config.toml
model = "audio frame classifier"
n_mels = 40
input = "log_mel"
output_stride = 4
mlp_ratio = 4
expert_mlp_ratio = 1
experts_per_token = 2
shared_expert = false
layers = 8
positions = "learned"
lr = 0.0011
beta2 = 0.99
final_lr_fraction = 0
weight_decay = 0.1
Rows from block 2, named by matrix and row number. Rows with one number belong to one neuron. Each number is 500 + 50 x the weight over its row's rms, rounded and kept within 0 to 999. All counts start at 0. Numbers have three digits each. After the name is the row's rms in percent of the matrix's.
# fc1: first MLP up (model.blocks.2.ff1.fc1.weight, 640x160), inputs 0-159
# fc2: first MLP down (model.blocks.2.ff1.fc2.weight, 160x640, transposed), outputs 0-159
fc1.64 096:539518559563488432542529476540392594479561439489479547563483518490500526415486418521477431494283585531435469467550517534408542607450489462497509488540606472494549476540477440531506481434552528530453531562502591518473466508486487540457512559429502532511542467568462502511524458557528439384478499504483436470511499507561538529473449413577546441493525439444538544569423564471470546540502486499558543496418501480521475445438494546536533544565463488524486508462540440474503537655541437
fc2.64 083:526617585535429426490469482621477533497525481534537462498429524454450499407559511515509379507483488417484524538497501505489499519579488499476548427577523490434551535443433498469513530414477444504473424526529489483337447442534563489500540570506605590537491463474467514525535392504539510448533509506502425529450454497545472522473516460442466509564500428477496461454406495566499517496523420423514587440443506468470568468473530651465409499545504534505519515391497494528615543474508527
fc1.65 075:551518488495559450609545575452514472482473534440507491531463538568580447471535520469561503569455464409554468402447436504444533443545502524486472546452490439550514483561593500458555552535555508465461504589385510508536461336517538401518523483514493501488473574552580545505600592483609456486534504502562574529378488471531488511549426507461501546422570506498540565534443581490419486502558566477470551406456432509469471546534533480564486527450499546546527537432432470502550480487474464
fc2.65 060:505436485470494482539537464580534453521515446528546520486484578471488490422446494467487504465504535528519520541547447454422468572531620498484543487450495510501465425463521536535607535543609503488456453474474442527552569547531481574636527491534487485475538454513441605525548529489592492602569517626526520548477450445601608489500460534572517492546510452476504574526544470572556573501475542554515531349454517582532512454513439477475550415577431405546513528500531527509477388471501469
fc1.66 108:487516485472450525463413419495535549503500445495469548571442506601524517513503445460498436565547565401488496505522530530434555545510483502497577503552538587495440454455506460578504575447533521409505513544504441464471557450469469555512573519533566528540443491452443511489562439498601550537550425555435517515341546441455489510511525494549579456495513505421491515483457588535530595524491517519487565527522576475453543520430583628537498399577565502435493492568514510434596570586460458
fc2.66 117:490660508516462569520446506532499537467524496564518532499546495536525513599464447484547454430393599462588525506491489546451464535514489452442506500619498553472494493459437510464505543445519507496494520505544470509462543466493521529458541541454551502589414485530553515462402473469516495520542514523464474403443525380488488572450522594508471541612526519493455489564446540579507570592510466492546518572516549502455573399441537562516551436595477609397430570480456508455477577510442563
fc1.67 091:525463474499540524551602486440497497454494556500508455565473547429478493470452545413460535513451480455477491502511551537376659516417425476552473523492502496474624497541480427471521541521504517563548494469465510478421567557586522514470418410498533402569488512479515587524457507462543400416467519467476561464498595552509621519551506523430487430426507486545562442484507505563420458485472480544454452480530511466421499535570547425408485503569504500612575475452551524470502464560547546
fc2.67 092:538453471518453425473512603515534449497539528497509524616516488532463491471491493467506462509473409485480430457511587498531652558409434456466508416514549522479567515479546573488560495514507550541563453518517587473392484545596492460480549508535561588538494452483424504572426512478511509486483449459473476501556536590479654496536468567522434429452566442549576476451504474502501491486555518523487473387497427508499530486582549540421486465504484461599635484515512442463488425560517436
fc1.68 100:522415466410516535494581538424464474504597464491464465490524507510451596454484559533474480552463530572569532511455458493553483423419507476445582515395453490593576466480432485436481526492559520502518442505460522496557483508453463495496482472523495479572490443516458517519476435520402384578473505459531478533533591614494554423459551471360459490479500433512543509490526432442405385437590493471449479501562553544525378502533457542505527513499521508546522570608566437550565517481473499
fc2.68 106:573415518411524428500497535537554519459600464477437442492389505551509518498413489452564530516518442577577495448480451481515607434412505497455545456425422490425524452548435475569500517510474479502451506404443512475576487565554455486498450475503578484480464439524382491514595467449487472549537461476515580541581505608436570493543524457407574486510497452518554510516485440413369509481489584517517468471573516520555511498567546552475487473479498447561487464526535475552450563550405478
fc1.69 092:508471480475437500531429494520590508537506378520479511474532572556566616461598459519475460573533606419459458544469494465561554472456458459498528420539541520540378380488491382403524525503484540491515516512412514488508476489440453596547454537494524518418493428494473517451499551545399487528427499476552491554511565529497464477472535485474528508579531502543503550546399507501490493488522526447500569453560468538471495429414532604510528459510490626480516627490584497448564514456546535
fc2.69 095:511512475618477514484428528483478526503465441447428504498473570550507544474529527493489471527498488526555517514490492561510495523515505471529588495558432528450455470530431417528516479452486467486494448370483503532496458513521450510447491541478518428448440440496430505474512511508448567564431499405544483424552572558496480524467443498487564443543516467492477446606415435453390369440493503446534536455547527425463555424399431656459537465579489595425522595493595455514591556499493546
fc1.70 112:610558454547492560434504504558540463472486411531427464448454485552610609505484484489441465495534573448494537454448532517479447493514528597541512589592505495493520566556493507540463447486536452595503465466427445522531562498435479567551515569485484453404507410509518469469480465391464557554570459541569448513497539569565518546436543490539387476595500535507522469476556444453517486461482581573449440506379552512570537542546435481500548485555491429449478545534520468474526456432403457
fc2.70 112:575559480569470460506516488531518457553521400578423386439488482496554583451439468527480331469505624401473516548466476474554458452518492600531491524535461462497461573593412442492420508446455495494547530448470411460494520502411583463491510516480500394419440377538509517486490504457444440591531486508507520461536578480513451530551496483472550458567523532472436471511573515490528459499487593514554453558482504502588540429485447489551619462471529475489489555469521487495541465475464519
fc1.71 092:507469494521458547555476505557514488490539511545497364528453517492517514528514573550566545536462432512567479467416449513525502461397510474411594453494517480512478506507476495468478521444449483520509423445502584538540451542540430515449447452455449486510569415418448543443548512476510431568433494350501562472515538536500528433497527422476544465572551484462500566436453484438468430373493482644456427418543465476510458500591540540495413423500557468597489492546518572573485467570547488
fc2.71 084:511468494491417490530506562570551452488515561498510405502447476564526498478464516483484589467576404637482466418508506582475564492478594432440529577503532498491533439548456521446481489552538552549506504432449493448568463526546404476424544500542615456499503402515507448478496523469465518578565511439473546546539404634437529527564476507434633520449500507480555559475433471466470414492476485493518431541554438538541451529500514503516440460500523501602480475486480621562468462588507481
fc1.72 087:459497502558485536551457550452426536516535396470339423424543541449417543517614486557469536514506587579541496528454426451462473509506469508542558488475484478493482476481526541499453551526530475478538573433522543532433468448517436504490489524520487535424508563408527474471409443495435440476445587468601422465508495538470527440444535541513498464535492528509486403518419522398542453553492517436474527461562513583399417549531488432550512446505478472578533445449598485570446550470395504
fc2.72 085:429561549529504499475513502535424521461479459468468534493491508511455528484458526499486479575598459562461472514455452479507584503529471534458487547467563526491464464537479482591502540502510490496455538484455532489522536510491446463476486525480550509475514441540503493432540505439484431497351539397616481458601596603484479438433336520480478531518477497499513441521394457483408524531394462486480628438516533569447469488461455621524496422539417550597562506485576488550487571583433478
fc1.73 097:430418544495442541429516534511504535582481478627478532517519449512436486480582527539620531448514499452480483436495500467538357498545570564519513508403489506523580425516471587499501516506503520472394468429529431474588590470456434495499491457515488509446492469494540498514590588529500556503505553542578523495586442426497504456524489567467598540506534517496422477602594526495467476505538489520516515496559471557532522535540473485559466601443504494426438396576399467539398452492491445
fc2.73 105:513507462483525502445498492590548536582483505646482404474516510509560520482506467525476508496494474508586522472537546418486465447569566503496489501408492459608436526417482464512466427573472459452427559445475421505519518495445443551457489367466521527445486507515516465464507549416533485479546541599523444441502442509504409485489425450468600560480551562536416485459550576393480505607545526505461543615546514545539484547508471442574399549392488501472526476457531559547423518532482513
fc1.74 106:550512577491494521468444447445477505532540502575538450526475484507557571465509462534573481505510556460530472472424405593442479493552667533488560454449550448502534485506513630571481471519519449543515511585382389473490544483455488492532502387496500482408424557527528489467515514423539505489444521494553455481545495486441562389519467588503440459479544478482440515518579509440479582500423541521567542597470569513554492476541547521631539536461548513491512633560468515537491521504458501
fc2.74 107:597503525505528475447510519543472554530510503605495438551460507488546477473513505586495491445539484391474476480401525482535552464586575514472451539465461452534498459496405508574482553465466443465529499436456515461429542465480491495492553428508517452425471462602548517534556597438545412585554528512564606495496538529483473497529486564483544470484519586549521527454463478538403487561486608605585550625507440523597573517491492472581483459437546565447518512417446508561493572506486402
fc1.75 104:408589539538488554383486488421572417522491378551474580504446476605488566468492493592462457520493568413552472556491572467477417509479526522574540511480514470497485503475485446538446480491478499554536520491465458570380524486509494541579547559499616522417566478498550469470580510434427471591519525515473442520470476489496505546562505464429562401518430454518451527464515401495423547544567484436549520488467515398550453454489418446475549403555515451457516452532544534519565540487473502
fc2.75 105:499551511559472579440468510530495449514513381607456491478482477513474584409563520537487406542504603439519521548513462532443456527452456549483553503663444424461510523466398480487469514466481476539538475464480470484427575477453547534538562577448595457507524424504497548504540471533477457561501507526431421442497569504482499552542578447439564413502475501460450488545547508509426474572470591553487495530478462441506503394422466523467504490499506462410486563473497511482604541371455577
fc1.76 092:365494463456508541492532509530437434405488539425492541538498520463529454569306522452506493509588485464590537462462460431526473428468542446437586503497453509559457484534498493488526509538469554471515476513473542506561469495509452594542481481450519436556440542450574521465536461554428557547457471560400500591533455390511515438593616509506453453573525491478449619492459503476449508459537484496499496531479502513490432548533517471496474527463501536558506581469428534426491451498495347
fc2.76 096:519415589378492487438575559419469589383493540427531493454513543491419523584401464462507562545560480474569633531532492474518456516530560541515534491456503550497451481545519496486552529504510549445495515517493514574543503519561415504581482464477493435506525565419582528480600479573444526493545510560425548542472527427489484521575610497479524427514519400449452588500544523518516560525565483466505481494496554560483509463572508439511399436519522507486462485482518398537416516451560409
fc1.77 085:524429521452572498425469465457516511508429518510438463517519407424438555527514540523599387537430425529557495535507474496571501493493481478493598538535533528571447534472541522448489564553513497382582515493515501500541504560523392448474547593444432469484484566509435520523563481526450522561431517429560527534502497440522437438541461459464538433541646449433472554513524461524566551514549555492443463558437568498472521497495385475490459421495593495484446580585535483568493493491391544
fc2.77 084:511473442405568481512540522477407564524481394505480448456478509483450603510494471480535463520502510560655500503451510512532475487480422545609615535494558450482473487521471490448524476552504486432408519468473547429604441500384495408565524519526514477421458495453505525480565434500460515528507454512504461503510501488598517469533438502504467486578536449428511553461484536449473525439523547497403395562473549484435396431497479488586453401500607572519455484563551447512546557538461559
fc1.78 100:440536582497577502438515516602446546425453471542527462554510500481467457479545501555661520490454522567493414448588487489484485444526554519432496519453442511496523422471465554506529405558552472452436553473523490445651519417506511550474449498421487532448566535557510393493555538507431527530511564513405450610528422454524516475476471445497513537484460507413478501546545459516514462575537560585481519539560536526471511557597441569534524514432510460528357484521512550512456466542468497
fc2.78 100:528439500508546489467511467482486525557448494578518385490446522476492502462536461523515570483460450548592505453537497492438486469517574523469541595413504356623513466506499486453511413578564435465455528499487473512592500488466452505560485429435538541438508563470504495540587514479485472562497552556510542529504518530530408429465487393440588637502482516499481520485531534443475521527495590481496467591519556550604460557522437378556460547421496464530411404493513550510400520531480506
fc1.79 102:378519545507550459444465564505550530528475530493494451507414484529516544505605480560532495497487545447473467583560455559473563527530428470448527520532526537469581407498456539540404550533477487544501530503579477500503514617571491492529554613475453582488570537586501500567541554499491525487484512502419557568546509616480516562500567480495567540502486486474486532552463497472434521567463522511491535409376446458488388555430475534556419561361458568433398462485528501470452525464505540
fc2.79 100:431522505580512526365458487498458612545483500475566485549490520417470594420570503527618513527537494429528539489511427569403538487535471533526569531508567393521555476471528503497465514531556478492437497472550514433449499567540460525530561546525526540492497510474415438534546471428495527468457534465524401565501472461516393479549499428513542496535532491475469571492474517471503467536537551440503585425426491413514377537378516467465419563442532531395430534460484531469513516450589568
fc1.80 108:472558543447442531473468376580421455550537571507499447493504532578525470505466527519426508496489467524535549477514490470552512484467458470455540480489581477497475509487366545451625461542447427531465448528496435479410460525437486459477499488577588518489468480524601522482569533443577506457502466484458475486482436500457439472499436461450628627424487567563438433444524485502551502665468475453473449520517520513488541610566554536511544542452562529477547493592435493475461569552488531
fc2.80 108:483560487443492543488510436627479450555489510599523494578578481612554517549506475548513517486431447506572519499608539459504505470507529494522507485520528580519561545408432540393601449534463498521448543509523485527501512423466538458408530481456501584507483497450603471509460481480510463445529502591511537425419411496505494487479514499451596558505577536559419480482519466532503471587559440474467458605544529605487497445498586541490474562506536518475480413602482575540487503619423481
fc1.81 090:518457599480477445434477492515517402550466546456495612434503495371432509493560425468506476533449472517446458526495512548544449490529440445583506490436535503615503550476547554481504429451415392544510485520524579501465527438520490479400503453514485540535458592469400595498509569489515463501496513499503455551428454455462542508453441489514540503452438414462501526522495594485514500435543561362533484485452512444487384566464538593459572536472518509459587539515532465523612553516547537
fc2.81 073:491435634530526495449442445553500450437466582557567613499549522382559557421581574495565511497463474563423496534439454423508597479496536492493503424554562460569552528470447559536537441546488492443554434516489496534509441439522541495402507470450544566415515637532456522464418450523513499482470467520503492535455495494432433512505417475450577534473433462491485467482522509476452506469507492517503528434530332444492438525400465565432552502472565488442509512551542530469514513490528516
fc1.82 090:427526468514503519428508459609500440539550490510449533504483490548518511468512444460481414520520567500463619415540491490509455510429484550456547602533561457506435555558503520498514558610536459510424419476465526514445524440384464527441517505446555415563547425505507482471459583455513538483458428592448474457443450475496516597433444538578554558478505513560471440492516490516517446543523525500514473592422525523523558558508498510474547478519599508427442461591458531447554574607369540
fc2.82 085:442558397544420544473449481564496470565506479559482437497530452585508502541469479466500518448392544441553554501582573501502418510536474495449499524540580498545463591452456474367516481463484535469448475459541499540561581489428514550455469540474519487507462480448552496482464412450453458492657485562434486429396451464447448565468471478554496575495490609517439473540525519512555548567511446486487445623489531569458539477475573528551591489553487513419404511516509519470533482568479572
fc1.83 105:408527488419517536462414420464601408565421519500574520469484446521525480522524513537477538524554484432511512513565432416474394519468512540510516472526526494531540556533470622503491511452569371512554498455478522518465497461444430547545504512555428534431494557560475436566454535425422481492489454521502489507422530485420469460449450482495570516524477506579360519433521598500603472467501500536564429552530501425514583557518529522535566513472590495406459519575484470516571527424565465
fc2.83 101:533529603446504575445410516537445516436471509532551500470545434469523444515559452507451551428488519490551491584452488407469507453540532442536440547533499423530548511542512523455518490457533398533563540510546532482510482400514416467508480454476481463508505588505532571515422466526504477538508475579521479499407489479493429548533526501417556596473462532585458438399447512523409480518626524482497445584585487441567501606438511454517492506420568513347482471615561558528483486473500506