A small audio frame classifier, trained from scratch: log mel input.
Rows from block 3 of a small audio frame classifier, named by matrix and row number. Rows with one number within an expert belong to one neuron, the router's apart. Each number is 128 + 24 x the weight over its row's rms, rounded and kept within 0 to 255. All counts start at 0. Numbers have three digits each. After the name is the row's rms in percent of the matrix's.
After each expert's rows are labels from the 100 clips, of 14976, where the router gives the expert most weight on average: "top examples" is what is common among them. Only what is clearly more common there than usual is listed. The data: synthesized solo parts of chorales (CocoChorales).
# router: router (model.blocks.3.mlp.router.weight, 8x160), inputs 80-159
# up: expert up (model.blocks.3.mlp.up, 8x160x160), inputs 80-159
# down: expert down (model.blocks.3.mlp.down, 8x160x160, transposed), outputs 80-159

# expert 5
router.5 118:103083122123107140115105126136144084153136138147117158122106128136134128208179102127100113139095123149084116120131112145152097124154101146111119120169130181096169108150172159151099135123110112102147129176152147142082121154166128154105173104
up.1 094:112148129109127121136149126131122135115122120129128076156182119161100091123141104118151144140184108104141118132152128108075105155146131138166149110108111117125101105162101103107141154127103088175123129161132135110159122101089103139182113118
down.1 102:170104169151117143140148135125102138104160121121149150154134126112068095144145131116109120119119126149145128094168128092098126087108097115109203143139133167119149102183121128138129157133115129142124135173155151150140133139124114121153118131
up.2 088:137134155139132141095166063163095130117140118063112132136176119095118110125142111132132119149127134131134124113111154087107153099131131095119165133117118136105097137169099056111134098133140132133146148136121155103148149116117172152135129114
down.2 092:138145127113129162127129145128173099179123155181146115118150133197124175172179133150126131121143152139153107120140144093132105151125120107138091146101121132113088139148145143153124169151116098102101110125146111127103134097114115091120119118
up.3 099:142154125145169135163148133140116135133149099118123121135154092122089114124118102089127135132121150135152107073131065136113117169090086085149105152129075110117092105128142142075128104124096114157129158133129128103147146139114143113135155156
down.3 111:087148095148165080129107113162157167106120108136086090156141145111122157133132140122077117154155159157130174165111129092164137128142109122116111157140139120145095150129123144109143135177096137122141121100096093136129140128099138175132152137
up.4 091:114122156114159144141164124139072170086139096115092107151139097126085060118143108100119160129158128126117148138125119154099134164097138105148145118143099150122120094163128082109128084092156142155128114106122142108139132126092104090139132114
down.4 080:113132138098128145119145123126128137077132086188144133116127109144147104119122091136148123159122113108116105125138070111091132115116129130125105115127134093110139170092158155119106109100151126134149105144099147118100116133163159084141146172
top examples: note B3; cello; note B2; bassoon

# expert 6
router.6 105:149124144126102145143140144077127097117122098180097145137117131184113125134151153152173097129094167112103118100125167117151117130101121106152130150150139118139161100082133133151138118145106100148094130092064119143180129131111118104109146127
up.1 106:099088119080123095133147130133149141100150154142141149176133153100125110123138115129087090144158087163130147163152133093150149124139125097122119137176130126142103162119130140146073096155115167090136125100117155122088124133136097124157131131
down.1 118:147110134093130097093119125107122134121079132172155126120128133114150164112108132122131111124158140152139125078143124100146164145127171096087153108148120137118110117141107102170140118108118154117103100104134160129115160139114153094108124122
up.2 096:138125125129090107131109140102061161113139146096168107124127130134158098110150145111116097135110120136092174137133150138159140095153124128136157119155151111124133126127105104183163125093091148098110124140131144104117096138133125098130130147
down.2 093:133105125120122173124148148134102161157131105139113118123138105113144098131093132090127116107148122185121098165158126110100185120160137135138163090109130123148131138132109110082154137123099143141100144145118100133100113125141070143150128138
up.3 089:104134131166127086161159082157105146098131131155124113124131128158114102110130106117117085179157126187109131122135144120131098121102127098111110131118185150122136090144145121126100113134117152113146093173114089126154126156142162167113163144
down.3 097:151180160170101140109139126163094153135116159112143102151148116095102141142123114104125147080115116143118110204123120120105162140177130156152137131158109140151143121157119178090123120118137146141118135180095116108131097144135141098136119135
up.4 091:081130157110107083092146100077112123130159110108146142109144128130109108101090107128071135126126100135102145159129095141134101171117139126141120132154133144130141137115110113122091134086133120136125153172133142118133117141119107130141128074
down.4 098:168128155132114120108141163160086098148114122132142108141135093119108127118163187133142141125152087115131127133113169101093168132184114111167143103095110086114140133126099106127141145159183116152117094121171136135164095105125133077161132113
top examples: note D#5; trumpet

# expert 3
router.3 091:102110170092159143174093128120116146088136128129157139115126088137093122120128107130131103163118150155094159119145133144139123097108151097094140082152137103175175108105134092132096120094115130124107118154111115132125118131126101113169114134
up.1 105:119124139113143086153170126148164127154139123125160149114093135094112122137082136115104137144138125113126128178156080133096108175146128101177103123130099110109082146144118161095153106174125098140162102125127143146123120123132150118154132133
down.1 105:110163143141163103127134108130149137134120126095145119150118118122099092105117164132138166110089110141142114090100123108115148124082162097134113133149137099127149137097134137129147135093151154116173130122148139109132103160112132088147192143
up.2 088:156110149134123124164138152142136135142121092124049133077128102135181123105085153186161110127120139114089146174140106139091152144089098135115167149152120115088085137134110115118164148130141084131113111135111149096104108132098120147159118098
down.2 101:098093160126135116136099115130140107135138156120104138154160157096149159144119109160130137081114121142174085117118112142110142160151117118115115138120144157097110111137131143124131125146140155125117101156129119115122156166170097131140142118
up.3 097:173175056127059114131150090157129135128105129113122104127120153091141128158093074127140126168109098122107123137125120126133059153163113142130160114123127120118089115141116146114149160121146106132157179148144154155158125128135110114123081069
down.3 090:143146126090145136101157107109140081156097146130136122125107111150134151090089149141089177192139101128129116085113173139127135079169112151104101112128106106109117150145108141108164137138149125126108083127116161102113124138123107142097118144
up.4 083:162094124116109117158149163136125131101151117140087144132122098147156108190129078097091114081157078117159150113102143116129102154097129132121113173124115105116158158160149136162127128127136105110116140137154130125113123137141090127096142127
down.4 082:108171085140087163179074134118142132107120137108122100102161079151162174127116123122117161143155123145094122069120129139113119101147120135151174126128100135126123113157099120118101113114166131096149127127138123086149114102101105103110159138
top examples: note G#3; note C#3; cello

# expert 1
router.1 089:151117138105129161162126172131098144103139107155143104118119141108089116138133089097144091095109118126146117095152118142136126120106117127114155120162127087153119122140147123125104142127106127151145121112121133134139152143112097069166112107
up.1 101:117092090137122153113105126158113117164112143122127116087136118155132096144148118132121119140125157128150086090134143094161111093124102131094129142107119147052112127122112127130103143142109095115134141120106097135148139089085126135086140107
down.1 080:126144101132133149157099116135109176120122161114140105126139095155160095113157107114140115120124114093146115130152107092097136091113127160129142109086148148111071143124097129148111126123117121148090139151129144160114099107125153120124161102
up.2 090:117081138163083187129118109136111129122102153084110117094126134119130139148160148158161150135136102055130105147120136109107143121124148108111150078118090109117140094101111146146129101154121135100105129129127102108116079109097131118108119147
down.2 071:115127126120154117086097105150085112144131131112082102119081169128174059132111131127122140143132085120178159133164147135145120127113119107090129157138116124136101132124106134116108107134127117126156101122141149133125116099124133115138089158
up.3 106:129142140132148128148103096117152149101159106126105133129172168107136102166118119126129150147102147128130127120145141143090101176127075092135129156106160141111144162147164165111125136133138069120140151162113151102136132132135099154154143078
down.3 112:116140148152108110158127118167120124150129107158143150183132138102090138129116137161138123099094124131120124149098105142135096137130111118125135141164138125143121149085165162127098142132163111119170139136112140122085128159155088190113088134
up.4 104:134151156148114089123125131094079160100140095089108149112132113115121093126120112121129099156103143162095108119160119178113114108113107137140138137109117137118170088141110129159119156125146119135120193167125131093124157138129092150151149066
down.4 115:112137146192102116064150137125087122090157109102151168141101135117077128141109099147144110082097110132089133127134076142111134143135104146135188138153124142125126127103175110107119155125141115165145157154089106104124146141134095189158098103
top examples: note E4; clarinet; viola

# expert 0
router.0 091:142157153093129083140148181158107110110135147115125109071125126123142113127151151079181137146152105141153134165146132122129128107114126136146153144116104094158091126115126097100141169160137129086109095098123137133130087130118101121134123104
up.1 098:075119123142121112103142124114165123131124168125106164173120137122119110136116091110107076143110150161121154173150107112132109127122118145101153178114115137147107177126156126146127145106189118116113141162097113117120138134130088182170122106
down.1 096:126080122147094115135145122125109089130153137158117165139137126147110151094130107108139129088106100168113149141094120139119101172123136104098167144151161123148151127122143105135120104117175120134100136104122117130124128123165147131116126102
up.2 086:122122096154149141163202131103165075142151138120100117107148133110078129115142088137106103122167136110153142138106116105132139110135121127170143129094102139135119185090129131123123167151129078115176135158122127158103157150116114114113137107
down.2 084:108110111125098069084163120137132121168129114168122138142098138131127146147044161125118165116155120130150140143109159152156115118141166131095151092138115170166122116126190121146183141123129139123169108080143132147102114130137133118103082136
up.3 093:119116165114141102125130104134133131118132130121115118114134117143107157145129119102097071142090152155125102112128137127105157152094096119126153209129170129117120113137104126111139133114132115139126125164154155156124157140110121187119108165
down.3 099:081096132127132121122150111126099113123173150171130172128118131124130163102144084145104114143122111137143138125099112127100107157148141134139124149150156202124126169125109117152092131135158125114101110143123163129088115118130145133121148116
up.4 113:140067109088128174129136153093134106135148135201157140162175126157128122137139099094112108152146116134076150123143162130141139120124204129178097108128145095154151135128136138188091063124101158129106121113121141159114147123125139077087136169
down.4 122:169095106111102199139107160082154105135126171152137139119136144122125164091118106077112109146166133143110105127126148086144138095159155190142107103134131130139164147118099102158093091087119158126123133105119124127124126129109124081090149177
top examples: note C#4; viola

# expert 2
router.2 100:142087116142111173128118134116091156139118117105139140134178174114111106108157135093119091199113083125148178126135156127103137116141172132090157142157136125132114166146107123124115125146109148092114153152125142096119132125127153139141144154
up.1 081:121108114115131117150139116131118068109164067134116119118120108128108135140089135137143139157094193102073109135126146117116117119130085144187164147108112084158098146101156153128160105113086078111109142104092176120170155114125148122120130101
down.1 096:155131148154131131125127126118129086149114104136093104144089123106143140154080135098105126091116161116098146127143064139149142109106110109152116158117140121123124129091127122105160130107130118108118133134120147136104124186145137158109104137
up.2 101:161127114139116115165148157166109118107169056122120117105133123147135139188131136123186145087112122091099128147130146130103139132126113131147108142106068085144130095125170120118164123108129117138135140123125144144167122123166107134110098144
down.2 090:143162124154137141127153119103091096144138106095149097173099128094124147141110160173121150077153154153113124130108093115122141143120133133152134142117090142134131154118159138126131143150095164158140133096092099160143147160141133146118106166
up.3 093:109121140110128138144173142108134129120133141140140119111139119155154103125131137134158137147082133120139121125071122170098129186123119094147100143120149141133084133148127116101159091126142078101138122155126136101122141128103092120175163129
down.3 086:129083109103125162113093124125120142150151095181143159126135144100118157176128086090094110113102131124102130187156109158112121110130149144132132092166120088105133089136114121137176130061118112121117142102110150170139150118123099070105122151
up.4 087:118148131132171085171164122131128133146140109128079132150121145165110106136120133131099105112075153115111090117138129140143099168141101096099135126143150166099118118128149140138133157134097127101147127123132151117118144170138122156107121071
down.4 098:178073119117128135132117144159117142091126122153125158115118090136104120154130136090147135077096155071108091124120146166155129125162116122123122108136107159140150129153174117109134115128110107155111124109136149138146166120155149102130096124
top examples: note G#4; trombone

# expert 7
router.7 092:100135117105132134122187123156108152110164109125133117132113123132080103140146146129118152133141134108153111153127103165091125180101151091149135132110082128161127109134110110075120160133124069147128119102130141131147117073111087129158111113
up.1 110:142143163111132126117108121126095096118080140121093127115126107098138126148107114116108112156107158096124130160156111097110135097107156115084128132167110160091109123120087129147113106130132103126094141103149146125131163089118113103109155129
down.1 112:128139126086154136118112125107105114135135169099104143144121093114143123125102106172165162136113147111151104126116093106127144174107138148103120178172097147088125116131137089141095125111151142131081084114099130105126145134119134106116124094
up.2 088:156102127180126143109182137142133118172135127124164126121120148109073143090124140105131153155138129137137139122171144096135110118121122134153149127100101129150113129136073159135107128152073127116188157128064118112142137101136153152126121171
down.2 082:161138112108169151113142109117134135151135112105138145152151130161106126128113090127143168132138091076097125148124111141118142147113108173137140116154104109171096126065085056134138115137128137173152085063092131107160124121096123129096115139
up.3 087:099099120148145088140145139174125137135145162097083113129118116107111137133107164124091137163123138165125171171123094127146150125122125110135127079076116126152106113098117155095098149153123123140165174178131102123181111153153167140132105143
down.3 091:114173104135147109160046143144106125095096109121126112117160128139131142090100102108179103093168105135096121126104145094101122113125138136116087141074129104166097135066107137108152155126133085121134105113115125159134120135127132122135163129
up.4 102:126137165134161167132104143125113126097066110103096099108129121133122107113118107129126147158122146097114085139157130122087124110097155100107093117160111124097119091104121120138127106110124126132102102096127164137104119135127157092099154134
down.4 111:152100157118098181106168133123136125096107133140114172149124116139102112109139129149117128140160135092160110178149106142086112150126155119111141116135120135156151156113123093132090089103141156168095113145097154103116125129153129146117160103
top examples: note C#4; trombone; viola